Weights of a small masked image model.
Model: 13.7M parameters, encoder arch vit.
Rows from block 7 of the encoder of a small masked image model, named by matrix and row number. Rows with one number belong to one neuron. Each number is 128 + 32 x the weight over its row's rms, rounded and kept within 0 to 255. All counts start at 0. Numbers have three digits each.
After each neuron's rows are labels from the 100 images, of 14848, where the neuron reaches its highest value: "strongest on" is what is common among them. Only what is clearly more common there than usual is listed. The data: photos of plants, animals and fungi (iNaturalist).
# fc1: MLP up (encoder.blocks.7.mlp.fc1.weight, 640x320), inputs 0-159
# fc2: MLP down (encoder.blocks.7.mlp.fc2.weight, 320x640, transposed), outputs 0-159

fc1.261:122159117147134150135175096091121117114155094081068095162151163070118127137133157136099130129139186151167097085199104101107185107154101123189156158129161156166162106140109179094109102166091120143124155140111154147153104090102091118121142192128120122172119106163169144125152138116106152103153168129133110142144160107121105063124146084150132111096156120115181137165107095067130110078213078103153122138146136113132110150166201088204097110123070084087040064098054124148100178154156054
fc2.261:123113143136148128142127127149078153122100146176131124128103083112135170158112094125093111143097108169127115180152171126157073109182105183042110095126112140139084076083094110109125131152135095123122073114155184161117106196155110104166042142180136169113108112192131201159155134131072134112127104167100158129140119158102150123099089145107159134131051092121138162080131109183179103108073132103069048099134091158134147122122131135100130141176168133126135126146083124152207082159089158
strongest on: class Aves; order Passeriformes

fc1.517:104109154121123104102159084120138173142155135191078108093131144095150113165084029128129108151111132114118091067117178097085139126110119130169156133085157053115087098097125151101114129123146131135133149148068197186167116154089147173208133152132117093127113111143098133180135107089093119164184116148121157107160143144113136155167145117125132149143169139097094110132151130163101141122255132194079149121181135124151088146124146119152148163119087139084185103114030173163156163134138155
fc2.517:094059110100090127129083070098121153140055123085134125154125113137095140118101108158149167105147113134091115136099079146142087130160106136166087137134173158154123197122120136109168135134113161090126119119146160206061160148193123102114114103140158130141153139071144094131117061147131166112099125063143115142145111145149117099131030124130093134089109082180176179098098065057107168137084107102143154117200125085126117142136126154074128141155156172103060145127145109139099099139127154
strongest on: class Aves

fc1.315:139160104123113118098102087106125139140164111115106103148122169080083133139144110158139110154137145146088153061110124094148125164112102084222071107097135094106144107114176143124126145149123119119169191120078154091217086103150129153146116117108139151161147142121103111153125128193164154166095119112135127140121183083099165152142142131112180133049139146113112125143107124094127151121162091118104090129152135133125154134166218093210149139081126097089121131129100140093119114194152091
fc2.315:157154095085138087144096078101127110165127067187117169148101123121148133084100159148095142163065098149131061151088079184134109139175109110146124162095093110143087127142059124100132169097126120106122078109165145179105153152144146121136005107182078162164116114124138162117147108088094133090109156123103099131139132175103124149111080120144166150124100069138132133161161145114131143126023146177137113126149081114183124117104118115102154172129171143126072078133107090169064123161082134
strongest on: class Aves; order Passeriformes

fc1.432:150107114142141147100130117094172141099117118142101065118129131099152067157064107128149122060133123136104083070157175150082194146198068122150184123062091126161141131108071080129108165096158183117110134087119118178151147172096123126125119155143111103169178133144152165148122176140140129148103163131174064142107173145144123137137083130101123169109134147115074109141169149130134140117174169109140109140097099171123157096114098164112185096158073047097109123105154063088121182142109163
fc2.432:116128123158114134137131119152119183147116148085153195143077093143101182122138182119102157170109162162146123161136114138114058121127125153122115088122134109128072127124057124164101098125118159099140102141114096175088084127157120098067112098160110176138097150142142193068114119132113066154081155091106212097130102123168093136122129169090154140129109091114104119162073173133190115173097103172089129123158151116106139108070147105152102159117148138118109132125113116119127046090087204
strongest on: phylum Chordata; class Aves

fc1.549:178168153144090130124149159089120096103150090023112081148167149137154110118158183092077119152137146109139147155162153107178191166149119105183149114143188136127173131114120145138080073207132135118125166123109147102189104095173120171115163124122126128155186134137155092147122106136113175109165138122150054129133113069127117085163140120200152085116120109142182118109100120122083140152159105163206136120100069087148130162167139132148092090096134101114095080120113145099106190209143054
fc2.549:098179103174180140119172164145063114153070112141163087097138098102130162089071078116116118109101107162125130166095152099195091139162085204057168097142094130115086093129110118095135067157160088134128114136152160138110134171118166094099057112146084181118097142150145181135148157107094146142174148143119181106117133160159093150127106141051125098129096110129087145135069109151107088075094095146061141098132118109112130068075139117092170117127164140089099094157118075170159072165123186
strongest on: class Aves

fc1.212:116157079094063160145118169141144113123126104195145157126144128129127143147101133124117112120124098123079133103123118153217133183147150121140117103123122067101104121171104148157130157108123178091150134127100139154124138167180089119147154128127157134149170095093080099139143111140195078109147160159149081070125143149125148088095153199084143147148141122171089126136157157133119177125079177184189087096133078137134168136100096165133087123066186070168148132129133105068149086125156104
fc2.212:192123137102135112121170144167103089159140165161107167162137102181125163127193097093122093141122150141080143146120152156157099188189136092136118128111099153095093105127166162189100155142122128118111107134118124182114123148171146164087112060077124071139111094131071120135175109096102090088119097123150117118129142123121144131122087161138141136177116130083108128125135120157147141157077162179130031109122112153140085136074145079083146189122202099126153145101124115042174061098094101
strongest on: order Passeriformes

fc1.59:128139143127071168111116157102094068183155135082165153154104150133117181161199097129103138117153079077074154134129128096204114180107130097190113104176119086142144131153163105132126087174136103071116149136121114141142131119149109112111172092102148093116155158115056094108117063131138110059158153149133062094160114156165099117134105177167108113122091057108159109135128137102072116171086167182167143142142125096162093121138149133160147116100168158122136154153100132170130124141118113
fc2.59:129091208089237170161129128120077081097126109088154147112150031184124138123110086122121061124155135168095120166176155159168119154111149141115132104102095117060069113039159132128147132134156030108158141132157118068171124141197151166127074124117133082110088079159133089173170149110160138158082122116154133151114109098130170145141119129102122107162114151097160083111118151184185157158132128161190105097142086130137173125173136129108121179148105085064155132120116121145159123138108102
strongest on: order Passeriformes

fc1.89:109157151160112125102131188112148122088156150121132151169131141180135168082147146103148135137112131059126153135124150112137115115112137092096047149107136183131117127186136116173115179119150154101132193118058069073194090107121132150154217058124139120111144169146113115071138128180160084136167144144132113181180142129091186225159098231132116120091165148117136126149139145137113166206120129121127148134130144149157091114147162095115110135132116088072126131138102154139136181092169134
fc2.89:080137105137151170128100179148091121149091138144159106150095111118125155141089062159127143118092114137122127163108150114198046123126090148098163083144113104119102159135073138076105108097101121137177080165166131086108127143147114142116077108135101198108136182097107177191129145139121138129143117106086195112116140165168110132145120106071130096129092120163135123135097094114133072106119082100107066119125156135094167121102085152156107064104165119128153140160115122132162050161130121
strongest on: class Aves; order Passeriformes

fc1.231:113110099125103151137223125112131137135136125106174101138174138096101099143086116112077102098167136143109139128126111116131175123194117117158150149150103146139115119096138169117158124203158150176101160136112170129122160107106166148128144190091096119175104135142150114138114066058139154100134171163173106179119178108162058073154089094163133158129147190136159141163116139091101168068145132152147150070129097118158141155135093139122151063124098082048080104085128102093098162144143081
fc2.231:133162138122152128145106044126173092179164086145161159179133100114104129099086152133106106134081088126105136103126171137131096123143135134141130127112046068147089154131049169133102126110162149134092097128155129185131117139109132178076054088118080140192105111105089120122116125138126130122117158123100191136119140138118091096134138167095162181145130120188144114160150119145156187164119152185086095093139151131128142146119116171190136133113163152157097158073146141166143091120115153
strongest on: phylum Chordata; class Aves; order Passeriformes

fc1.537:104120126094097139150155173144109134169112127142174148141160139150146151107156184142134146092091121071127134135110131084173110116131169101171070099196093071143127162168162128181132149148127108094160152126082111130142106145204121169145146111107124086119153115105068118102139089186123105093153160129137104116133167137142109162128100207204110082171061067175177105107110126100116076137051139118156139126100084080125155092127094098091130102171144088157125114113152102141106096113132071
fc2.537:142042165098144127159129105154098086121143132162162167177129085159115153099106129153134100110101129099108145162140149124132111140165168114131078131124109081125097155155173119133140165166150111086137099133186112119128159206176118084097137144137121056085120107143052143186207150080084130120096133126162127089134164128136140067130122217098138156202112172110084066099141124166183100209130120148140103090125136179162136082126111099121128187070107096146169107135168119081196054112066149
strongest on: order Passeriformes

fc1.543:075127066137110154103185126120132130130104125179068067080119135134127084122102126131088107091104153171187126078124110113137133151113174146135136104124077093136145098149161176143115105144169055151152111108075126155161098116084104063112179153125122114148136112162155157126131116088190125081135162134134136116136146143205108131119185106143150131065212156058064127142113137115162070112211140115109138131115168112116213104107127141126119087093062080127162106123182145117089140126114098
fc2.543:134094144137174083172113112149137134131123115154126125105116137125121135105117129148114109170178093160046127179107153173137084112145151138087164148110067157145127105126085107131146222132134146134102047150171200150058125140143111092126122146083105104090085175142188162094124096100105087113144095103105118150128134135103165134126117150105115183191133146163126101120137164143133108130085159119116095125086115186144116219087137211105172153125173118150104241122150160127107066138087141
strongest on: phylum Chordata; class Aves

fc1.232:132137164129180154162127158086122134097123174134120086084121142077143156146117080158161134153114154123121114112117116134068140129086113147179072086105112151143096118073110170069085133107104095177124180133067189123183098098135139080085124109087107133100153156178133131173082152134142123191173123095139169150116148145076111141103165074080119127166176173139112122142150160151129074131193126064165116122178190115142113128132126151205130153208066159077087096133104147173190184152165108
fc2.232:161114116136142103210146125152105153151119110123138135122168139151111136138112124127093158114096099205138107071170123143146046147148098182141120092118124181175117179123151110148152086122129115099125170091157138193082145189118105136127103124158079091124119101163129151147121117110155109143128147159172136192113150175145139136112051179150118184067098082047141227122117095157176132158125163102105126129144074095122096163101118192094157175123122133137114133139107110131100107135047164
strongest on: order Passeriformes

fc1.385:083133082136093089139166148165105129138104148169081079069118160138145118135090139102151127096108116090135150108091136094075134101054141084132123132132132063127147113150196117124098111102125116076142096107058076079138094101085110106120143120127117144101150128142088138091138131119177108110173177119108130109126114139154133167137171129142100116147183125114102129172152146110142067175166128107150172138096164091142180083113130084155158123110130113121195093194182120107147159113170146
fc2.385:133092138133111172139078116087102121148098134121161188122146124109114140059165117143130137130143078151074109121094112145160121143118144111119132117127115123092149162140114100194169130125163077081126114139183106146100104098153117099120115098162083139068129154145137115138148163182182147120162116073094147170137143163143130152102050161126112136106088094179074137191133075191090151132064131102028111150063097146111142151190123152133147135127208115134098178119095111162121074072120152
strongest on: phylum Chordata; class Aves

fc1.438:105134122146143137107159165097102171128138145141175174083166096192155164113125140145143106133198134135143152159125086145179146132140173168111145139128148205086146130147157071131167096145135090137136128135121099124133113065106200120163109075103116129117132102101113110121142133132115092126088130115059194131113041088140104145118103160142107116108160119104078139149147117083128114142114125109080085134104162135072076113112142110140108167117103109171091136107032144160106129103111119
fc2.438:104116156156156160129090179191138170091103170062137101129153156080131093105084111130141164131090166175119101143125163098119049129183128110103137127127168159159131117101083171131098121154097171106190134151134128133134138176153124110181151167082059096086090180107150179166145099134142097130165098140168116114152176156143163139134175118067124105193125185158133101176083149205087062100147111140134153124109075167079171094149118114091139092129131106047130110164148121081153109179113150
strongest on: phylum Arthropoda; class Insecta; family: Syrphidae

fc1.585:137124147144143133153158125095113115082170175160197152098163118179134138121114125135216126124191149102126169152116103129118132134088146110182142150138180186060122141153164078168162082123144132151158130139116083137130127082107191165186099117096161113170107085132127138105125136138110137176105101104070166144114079086135066218139126113158129129150136083168091111096126102099099128175189156138120116146112188128118050168158132180185121137150119143142058124101014166169096169122110137
fc2.585:115153137092102102147123156168140139129089137086126098119140150090125104136073112128072171152088103119097089145166132115117092121163063135118122083139123129191113090130068132132108104129082198112153103089154149173121163157108117123127125111116108114104124179119127123110102086116143080137191171153121135066166153163153148118114157132092133134170117113109170191149110135172125120104137074117134166132142072135150133088141087154082142105101105147084146124136181146094140120163099206
strongest on: phylum Arthropoda; class Insecta; order Lepidoptera

fc1.194:133117128126116145136161175090108118122158099162180115164162124172130130191085101128159141123103108131124127214116154099148126162097099180161122142114127110147099159102113133146101088178150116125125104137116087179148099119152144154119161137111160105106151112089157162107117123148174138141153134091158139209141091141125096147129184152148099140137110073133048121147109170108115134180113118159124137162170135142121091084183059153192107093077079195080165066148055136076125150086099065
fc2.194:127162168142194097155089152140093087055135168188131075156126163131144142143071092142138139120112086086139142174081159140112052115148136134150127149146080168164110135161207112119099145142102127135085109129134157096112171179149128054076111084111138114169172142120140124139105100117126101140158150205116136086135115154100181134107150167131131185151069083136150158125149167076185149143130156214147158163130093106114094064086110126083192157114103184113130192127087118058171093073135146
strongest on: order Lepidoptera

fc1.481:137111144151159141143204170130147153085162138099100118132124166108088103196118121118100115148164193087154153123155130167121166151112097125158148140122230228141150132152129155152114163140123144148107208090096177143167157071124111125101185176081114082140102155116170116131106136153100166160095165110114048129159098045099127088164131080088115087091150114108159149126147129119139138104196111101124118136157198132140052128161172113169087135160058101100097110120131128086103167151141131
fc2.481:145149137154183129151162159130102151172119120189150136115135085083142148122125090135118097142111136132145109166120141104180069141149103142107081139120110161095103085094133112139131112155173132142170093139138166176112115169133128071162057075117088146135084120179107187151149154061091105116179141106098175175139098152141068134110081143083149142132102059127111207112104099187156101120107108171090075118118139140120143073099136126101182128158145142080126076146082092192191115168093187
strongest on: class Aves; order Passeriformes

fc1.254:082104183163132151139122174089160160149118210187094125116093139081102185176137079153162144176081163067165147212083106058073125115089112111137131129110163146160124108179182110064127144174148161101156168137089170139118087153057136123103145141107095142047123116169103121128135090108123174112143111104137105132149139146122085136143130069117084104137154112080086114141175101124057055150137141132136109179188192131125074162156132116171122092113115170048135125133113123172131146120155148
fc2.254:128110155144196156181124096116149161109086109041116128066210099151144155167079125135123081094165097139124062152139190138161122174135124163140126133090100136104090091077118149175139148141153133095096124133155118116097127177157107128102087137095109039107079126141149095093113128160146133186123084112153124178127095126132120122140045116133073152131142153209187172132132135180131196136100108136166093132157118171117089177165181165063174166172139143083104115126122133210136081095133145
strongest on: class Aves