python train.py --model="masked image model" --encoder_arch="vit" --encoder_mlp_ratio=2 --encoder_head_dim=48 --encoder_qk_norm=false --encoder_parallel_block=false --encoder_patch_size=[8, 8] --encoder_layers=16 --encoder_positions="sincos" --max_steps=15200
Rows from block 15 of the encoder of a small masked image model, named by matrix and row number. Rows with one number belong to one neuron. Each number is 500 + 50 x the weight over its row's rms, rounded and kept within 0 to 999. All counts start at 0. Numbers have three digits each. After the name is the row's rms in percent of the matrix's.
After each neuron's rows are labels from the 100 images, of 14848, where the neuron reaches its highest value: "strongest on" is what is common among them. Only what is clearly more common there than usual is listed. The data: photos of plants, animals and fungi (iNaturalist).
# fc1: MLP up (encoder.blocks.15.mlp.fc1.weight, 640x320), inputs 0-79
# fc2: MLP down (encoder.blocks.15.mlp.fc2.weight, 320x640, transposed), outputs 0-79

fc1.274 096:511546458461417496475502476403548426472501512468497428511540480462513501512491517565527472503446592555479548531465393402467504459472473493529470546522462485505562478492465507408552396481498424586531522614547531513563614481419524433524458541
fc2.274 104:535485484523577475535451498569474530524474413541558548502435520514466498502475496459514616410584471539442508446481523618538537580505493514509557497583530541496473581530498485532459565459485481493419501438510571478476450541605556521525531463
strongest on: order Passeriformes

fc1.452 093:512549546547516523518531483381453498520521433510573526457509439454477534576436525532474537509459534524487411490503398439542607503482500576576563505504478486511493551541535490474607445475520500609523585478505558524432603432438616527506458532
fc2.452 088:424507448515517456577444457489558509528495571496489469504492492460506442427506530505454495512493475564442491468514511553452439471525498425434499482490452467461482500459450519490438520457507477470458518517493510502485481546489468486517552470
strongest on: order Lepidoptera

fc1.225 100:463392483416559475494466499468538493461462535555586515504520403506528441500539432503535395552486512529453481480546485460579471440496510504493513487542478536426448518344492409487528488518481483511480414544460481620446506563573510488517453525
fc2.225 115:538543503541525518500515522556457481512431501532429531491485545512481556493453561528498533479481462499523466444538447551476512510502471485496520502472491462539482457561476466532483523442535486490486546460507478515522456490450494503530492549
strongest on: order Passeriformes

fc1.174 161:497506518504488484475482627523506416449485520511548453553550477525469525466548504520486441520501516401419548593521436475560408567359455501558456520528576655503485449456492471489476437561402649451457470407509525401547527431553544493431482461
fc2.174 145:486539452496438506583483472446494483587491497508463645492395537510509523450469503497526507476569422484476505514462559578463461471546522460443436456482436496609562590554393482491491573418557477433418493476551511481435496532446490496404569523
strongest on: order Lepidoptera

fc1.464 099:571571624546536555489526484476427504478535420482500418457617394501479548530515496564510502519448527540497412493504356451538467425470461573623488509491486552459495486496568542458528395510469486572517468504479556477514573467566575513471363454
fc2.464 081:537473494584538550539481474540559513512470569449497508528549517464476512465496492471556481513488552507472558463543483480413458529481516476481495495547418408502528490463455542496428496540532546406458547584588479411515396585443488534487591556
strongest on: class Insecta; phylum Arthropoda; order Lepidoptera

fc1.418 130:441461459494572540503545561557545484479567545427495399470562455413463493543407432496443452454414543541440427547481458488503468511554492522560492494437486486501476474409542572416545410564474505493558521503528458477508555588537449440515491557
fc2.418 115:478516498510425454504466468455550491533509498490495573502456536518532533497505499496531550589562451449525511478520499533517511503460512481458538479476527513540433505572469435577499602433498520502447570512488484518506444483449513514449513448
strongest on: phylum Chordata; class Aves

fc1.446 124:531508547516531462502543580516449551414559431500459447430484547518506540578529469473483474491489565508608471484568475392437644436445502498506507490511587489419475497414639486535489502505459499530558492487371431466553467467571515528583521511
fc2.446 129:498512495471466541448452482512462471531464561475501509498483483451548505470510498505514486526477463520428544527449509523485406546550484518508490549407444483578522522545464514474510540527513510450488503513602477461505460548518453475485486540
strongest on: order Lepidoptera

fc1.573 161:472442508520482491523522593494567525366542550570516461470523491594491416507538492487498397508544549432495536512539497499499538484424558504501526501511502623478487486376523443525494502540410599493503406493447499379514548445503449499506556510
fc2.573 150:514510436366397441476417374439399406550505516458482527630387534488516573455492493471512554505525502493485534513489555528441474530508456501454430456518511427577516573585431536445512543454538406454493598493535483592454459524481496547437541488
strongest on: order Passeriformes

fc1.80 090:408451408535464488525506480448568522444572550479538415504522475565438458477446512441522418415543484488522503494521448437461562537408486469563521452526523443465600475491513441477506451525457497504513434470463494345521565459486470532482459442
fc2.80 082:457506492449520496554427475504501538502542511451548492470492528457581492422437440581518507538587514513448439532500504577475398451570495526388487484504469514525526524433463495466524532435477484454433483468505523476390442517497471482438517481
strongest on: class Aves; phylum Chordata

fc1.381 100:535469509508462551521461402447507456473585441497511519513526407563466509533569490505490420481563524547479496370447463482584562467480530454606567485442458454475572533500541495603559515555497407548529517548449513562565585426478530548541489469
fc2.381 076:507551385434513486485420525495544536541489553475512541575470488459469481484527495560441582501440524476476465507537491536429386499532466506415483510571515570577574517496453467442460481420516568437438494530587515466466442541480495467491447477
strongest on: class Insecta; phylum Arthropoda

fc1.490 083:536514498502519456450551485462494471562443417629547575460461467581407448513479433556528509433533508489515491384447471485577613552513440560502473443513447537457500556503573385513519505436529463618494487569433593487559499516479533485503432486
fc2.490 072:507547572460489518530509536556527560475452549435499461472538537516487528455489504422535524562509505549440484590556498435432456428520528445505618531514500550550550512397470561476470433511549586458461424487555444429398441544479423543466532543
strongest on: kingdom Plantae; phylum Tracheophyta; class Magnoliopsida

fc1.253 110:432449567545654566544513541534507524538466532518492481381516512468471510540498406554491474483434554611485447468480510514540478455568496531542559498490446456510433526480547544439519511511485409573482421473497498588498517550601546485544481541
fc2.253 148:523513532497512500502514491500501480489524506478523517497530511511509499501501485483536504533466465488510488499532487463508522524497485479533511536457542472515501512528503504527468525530498527496480505515540513473538481490496495519497488539
strongest on: class: Aves; order Accipitriformes; family: Accipitridae

fc1.294 121:492507520531561585579517521530559535569403552501488402442560459398429444481540392525536484478495492602436510456403496509591415486525482506492541560460488533491494513419528533426495449559515527517571487582514536472558640546508474459545453585
fc2.294 103:511486461509500434493510507525429510430457483464440438450526557519603530555458543463434499636486501515525444538546584468381443520503497542460552491494490480560453441461537486435510506471528526471509482464525479515422425567451452538532523526
strongest on: class Mammalia

fc1.351 065:498410595542521482554480506434510483436529391536438516411512554509463563573500547542510496447556534541489543425489527502550514430569550519608639442486566517503434522510505549495477503455569493594477384469414510514528523479492502545604493505
fc2.351 063:511509484440501529437473407510446437527537571426581540585529414512512466415528446441478470529533561443464490507582567462541485562494453510521448467452488488429467613452465462523547453607556511476483519524472480390443412521557523511502446496
strongest on: phylum Arthropoda; class Insecta; order Lepidoptera

fc1.149 059:531541596453500434469469530496529516551435475607516482495572489542472507599410528515430395554504488393448455476509493567557559461555554524482588528531520486456511544522568473467494501481484460583496488536481421497439524532532562502580500432
fc2.149 064:459533405449552503406460534518488623520481566431556413492530569461539446465522508549570519525446537526481556508542450426547465544477488478579453535425459491480430536476541555456433451529528451421483482512551429500519413465470534488527533498
strongest on: phylum Chordata; class Aves

fc1.614 048:581582487503482460437495574458507530433536522480566444515470430571540545545439480522487489561448535451449511495546443481470516482450566615488451530426489601554555407422572544442543462451424463481583531526553500433481505510447477457579537568
fc2.614 057:426488512531492513500505439475504467551422501566496538509488536516547431540515513481529515420553484513478450483570464539455425487589446465494487461550560376576437542487569471498515420414517477576480408455482472543453479503476454583483544424
strongest on: class Aves

fc1.19 082:543465474454497466450482534424503432379484526442456521516545502545469517529514535501469333448544559419593530480503465492508561560374551433548539485533522492410542484462552444589461503531468511530514457517392422344503580470513512528502574446
fc2.19 071:502483494471462539523539486537511538528570553507473543534431554461525436433410510462452513488519454487550428514515585532397406430538482526446487537490447517582506545548421538457512483452509424472489468475492498528418444520401497449455530524
strongest on: class: Aves; order Accipitriformes; family: Accipitridae

fc1.338 105:431508445506512563513494514532547529456544502511599428517607436460433500450537404543505490450499515539451509479461415422497419464527458458422522503489447484484523503422504441416536425519456511481527499596571431495443609548436508444434375480
fc2.338 100:512434471477490441410433562524463463473437515467491523504448513454534531507417519492550534527545494476556471541487564541440482527496466498484479496474533476557509482537430461536472578428521529441464493412568484436487416498425477467471534515
strongest on: class Mammalia

fc1.424 099:491470460545488566473481502473503492465474434514532452486592378482365466544464450520498417446469458536451459548502425460507449568475411510535515529498478534554482458462538481471547359581419555548527506485529560460502672507538464541462419528
fc2.424 088:568553491495462425467457541485451491455488485515525499473487586575541538522512560520519520584517430467491473504517557587508460558509511498441468527479473588589441512503466463523422534422448504467479479383558555543447457536502476440497497463
strongest on: class Mammalia

fc1.43 046:485434610426576530552436504491507473444455568461579582485397484494520538497479486458461428509489514586567529561466472544480506533574604516434507442572552491539480610517425552462478510511556581460527512551453515531510521475513522448471497487
fc2.43 061:501483485545485423439517433470421488454527484538482481513469512441544446453559488523497461520476499535526482500510497453472428438446427429515445559468525448477471462509606504512512534550467454500508530468412477506444539456457512504431549440
strongest on: order Passeriformes

fc1.263 082:548473521479453539507462462521519596398422490468487476449631514527577537592390462497465437537508544456496496468508479515367509472588563486615538504475430423480460446374505457494514544499512438513525501515458439492480561501474527494560529523
fc2.263 085:487500487490587511383449478552477482550563468487527533521504488497530530516526553515505526471477442496507499522491602535533540527438490499487457460453477538481424546520418427529473453484479547509527543480540463554522440511515523511539467483
strongest on: order Passeriformes

fc1.622 096:485546427536470585478519513560450500509503443522530422547598447456415513519493433521454503489399523485490488555475387473577419508552406520476452543458465535560521522516521502383518355535469494534550531566489480437486655516509487429405386571
fc2.622 090:536496564476512502494430512550456478504512565433451509556470552560597518506500476512535491556547473454503447571520516499496482489476492474449486453441534551565434431465494471512470579430505568414450496427618436450458412531528469469493517507
strongest on: class Mammalia

fc1.360 091:517430573503553476489530634520463551356546527487500491416518476542528518496513505528469426496466600521551455473536476481470522445450537489496551494552574471435428460367577482545528451496474478456635364484382441412505479496610528538534499538
fc2.360 086:509519462417492486458530442522489511529508541455473524482529493468564492510456503484536506558482507545494433516467562502539492533627474508516468549402512462546483569488504525468526532565485473506528506483525480491533446484486490495517465487
strongest on: order Passeriformes

fc1.580 098:520502491515513570526512547496581497461440483516474410493619406503409505562478455526554477357430446566475517455364396464508459500437496522513573502513484487463548534453588521471498473507513458524558533534436525403522725494473539546532478547
fc2.580 091:521497461515522512487444443577512514497478492448482488491547465439587469473502460489460538611512478548423446554497568520493415472548497544385531531519392520515473499508420452452459564418495530533439498549606483506453396609496445437489463479
strongest on: class Mammalia

fc1.403 105:509420592520699480481496456516513516485554528522507537439531471498500532504510406535495464487494559592551568495509550611541547509516470566510472466488464458478421526430560509536504545525520429600499460469477506583525490513538542518513453434
fc2.403 133:457578509538480494525553525512504533527513501487444429493536500485495544523521501500502476520457503481521500514488500451498482503494537506517519497480565504505499509470517537435496464537520570500509505492491500451505455503489495476458517531
strongest on: order Passeriformes

fc1.281 079:527574441500446477429518528471460566475471454554493465534492560493484492388547574476477582483486540437525495423541471484448567579428532557506446526550568528429570499562504444566502528521492513495530558461415453429532498382396487467473514559
fc2.281 098:469489524467468528540483568491466438503550536421476515515500491447493501482462511478519472511540484425477523537486496506544464514534499483511495476466543472544485476494480514535480518460517496458430479485499481521517519481466454503479504470
strongest on: class Aves

fc1.455 105:530502453540549492511573475439499502505549504591566513460560479518414449612373478496494492432439521450467484435517472456418591524476521470574549443504405407423501523533574407490543533480517528631521567502458507445398574408386546466550468514
fc2.455 092:502512529459485524520410480511500557572405491419436494492457508496574483403543489463537503552463426484466468550451511543518396441521423487453513502430588539602542539480406532501496522456506509410450457503597500534487420530556396477457496501
strongest on: kingdom Plantae; phylum Tracheophyta; class Magnoliopsida

fc1.278 188:585512574436432424528400487460406477481437389512391533498477492550512575538598533473584449467547546517562503432517495559525555556486428450550519455501591560515483510494540568604492515526485447476555437500472594540613494537580524557550495491
fc2.278 196:431550400502443532511489543510552481539447552512553533515475489466531503487410529492477548534475417455420479605468492519419427482515531524424520555523440522538543503554404438430545544440531546453363538512583450505364457481424495456417490526
strongest on: phylum Arthropoda; class Insecta

fc1.380 098:459537493560545524551538585607519498461550472571459396433436476488399521582484408499412416440419536558567444455514496427539538477511526491511557489477506500506477515407571601471500507471498533481566441482437540499459543496502472467525439598
fc2.380 140:494474488491510464507477470475480535525460539478490565539481500502559484495475519497506508516552478486468504542524521507480514479518507522514500513481513482526495568528420488495508579485502516505482523517528491521461432498496491485487514481
strongest on: class: Aves; order Accipitriformes; family: Accipitridae

fc1.74 147:564472545478505460502511500451480406442501510505534550565603503534493539464608565516548415547462585417421584476465411540530540538358465505590404474525463571483484514477506451553515476590493473510474522493504514456548534486517580494477493537
fc2.74 105:397535493502507554578519559450552569540502478474450548461471513476496513471418503494535493482575485443514485499492453510520528457508579518498521456478493536542508576550476497492510538380512518457431428477499446457451443459470561504515537544
strongest on: order Lepidoptera; family: Nymphalidae

fc1.611 101:450479572532606513524500540519534543500489501528482440375450466450448525555491412516465445466462569605534431478507493519541509475559520532498566474468475428549384529440548569481490520465494480495544383483452490585478464612594485517580467504
fc2.611 147:543496529504498483515495478506483498519519500503523529508496489502526485512506511501526485518477455495487492512490504486482484504504502477510504523457511507491473529542500465492492557516503534490500514515501480476501448475489479462463514485
strongest on: class: Aves; order Accipitriformes; family: Accipitridae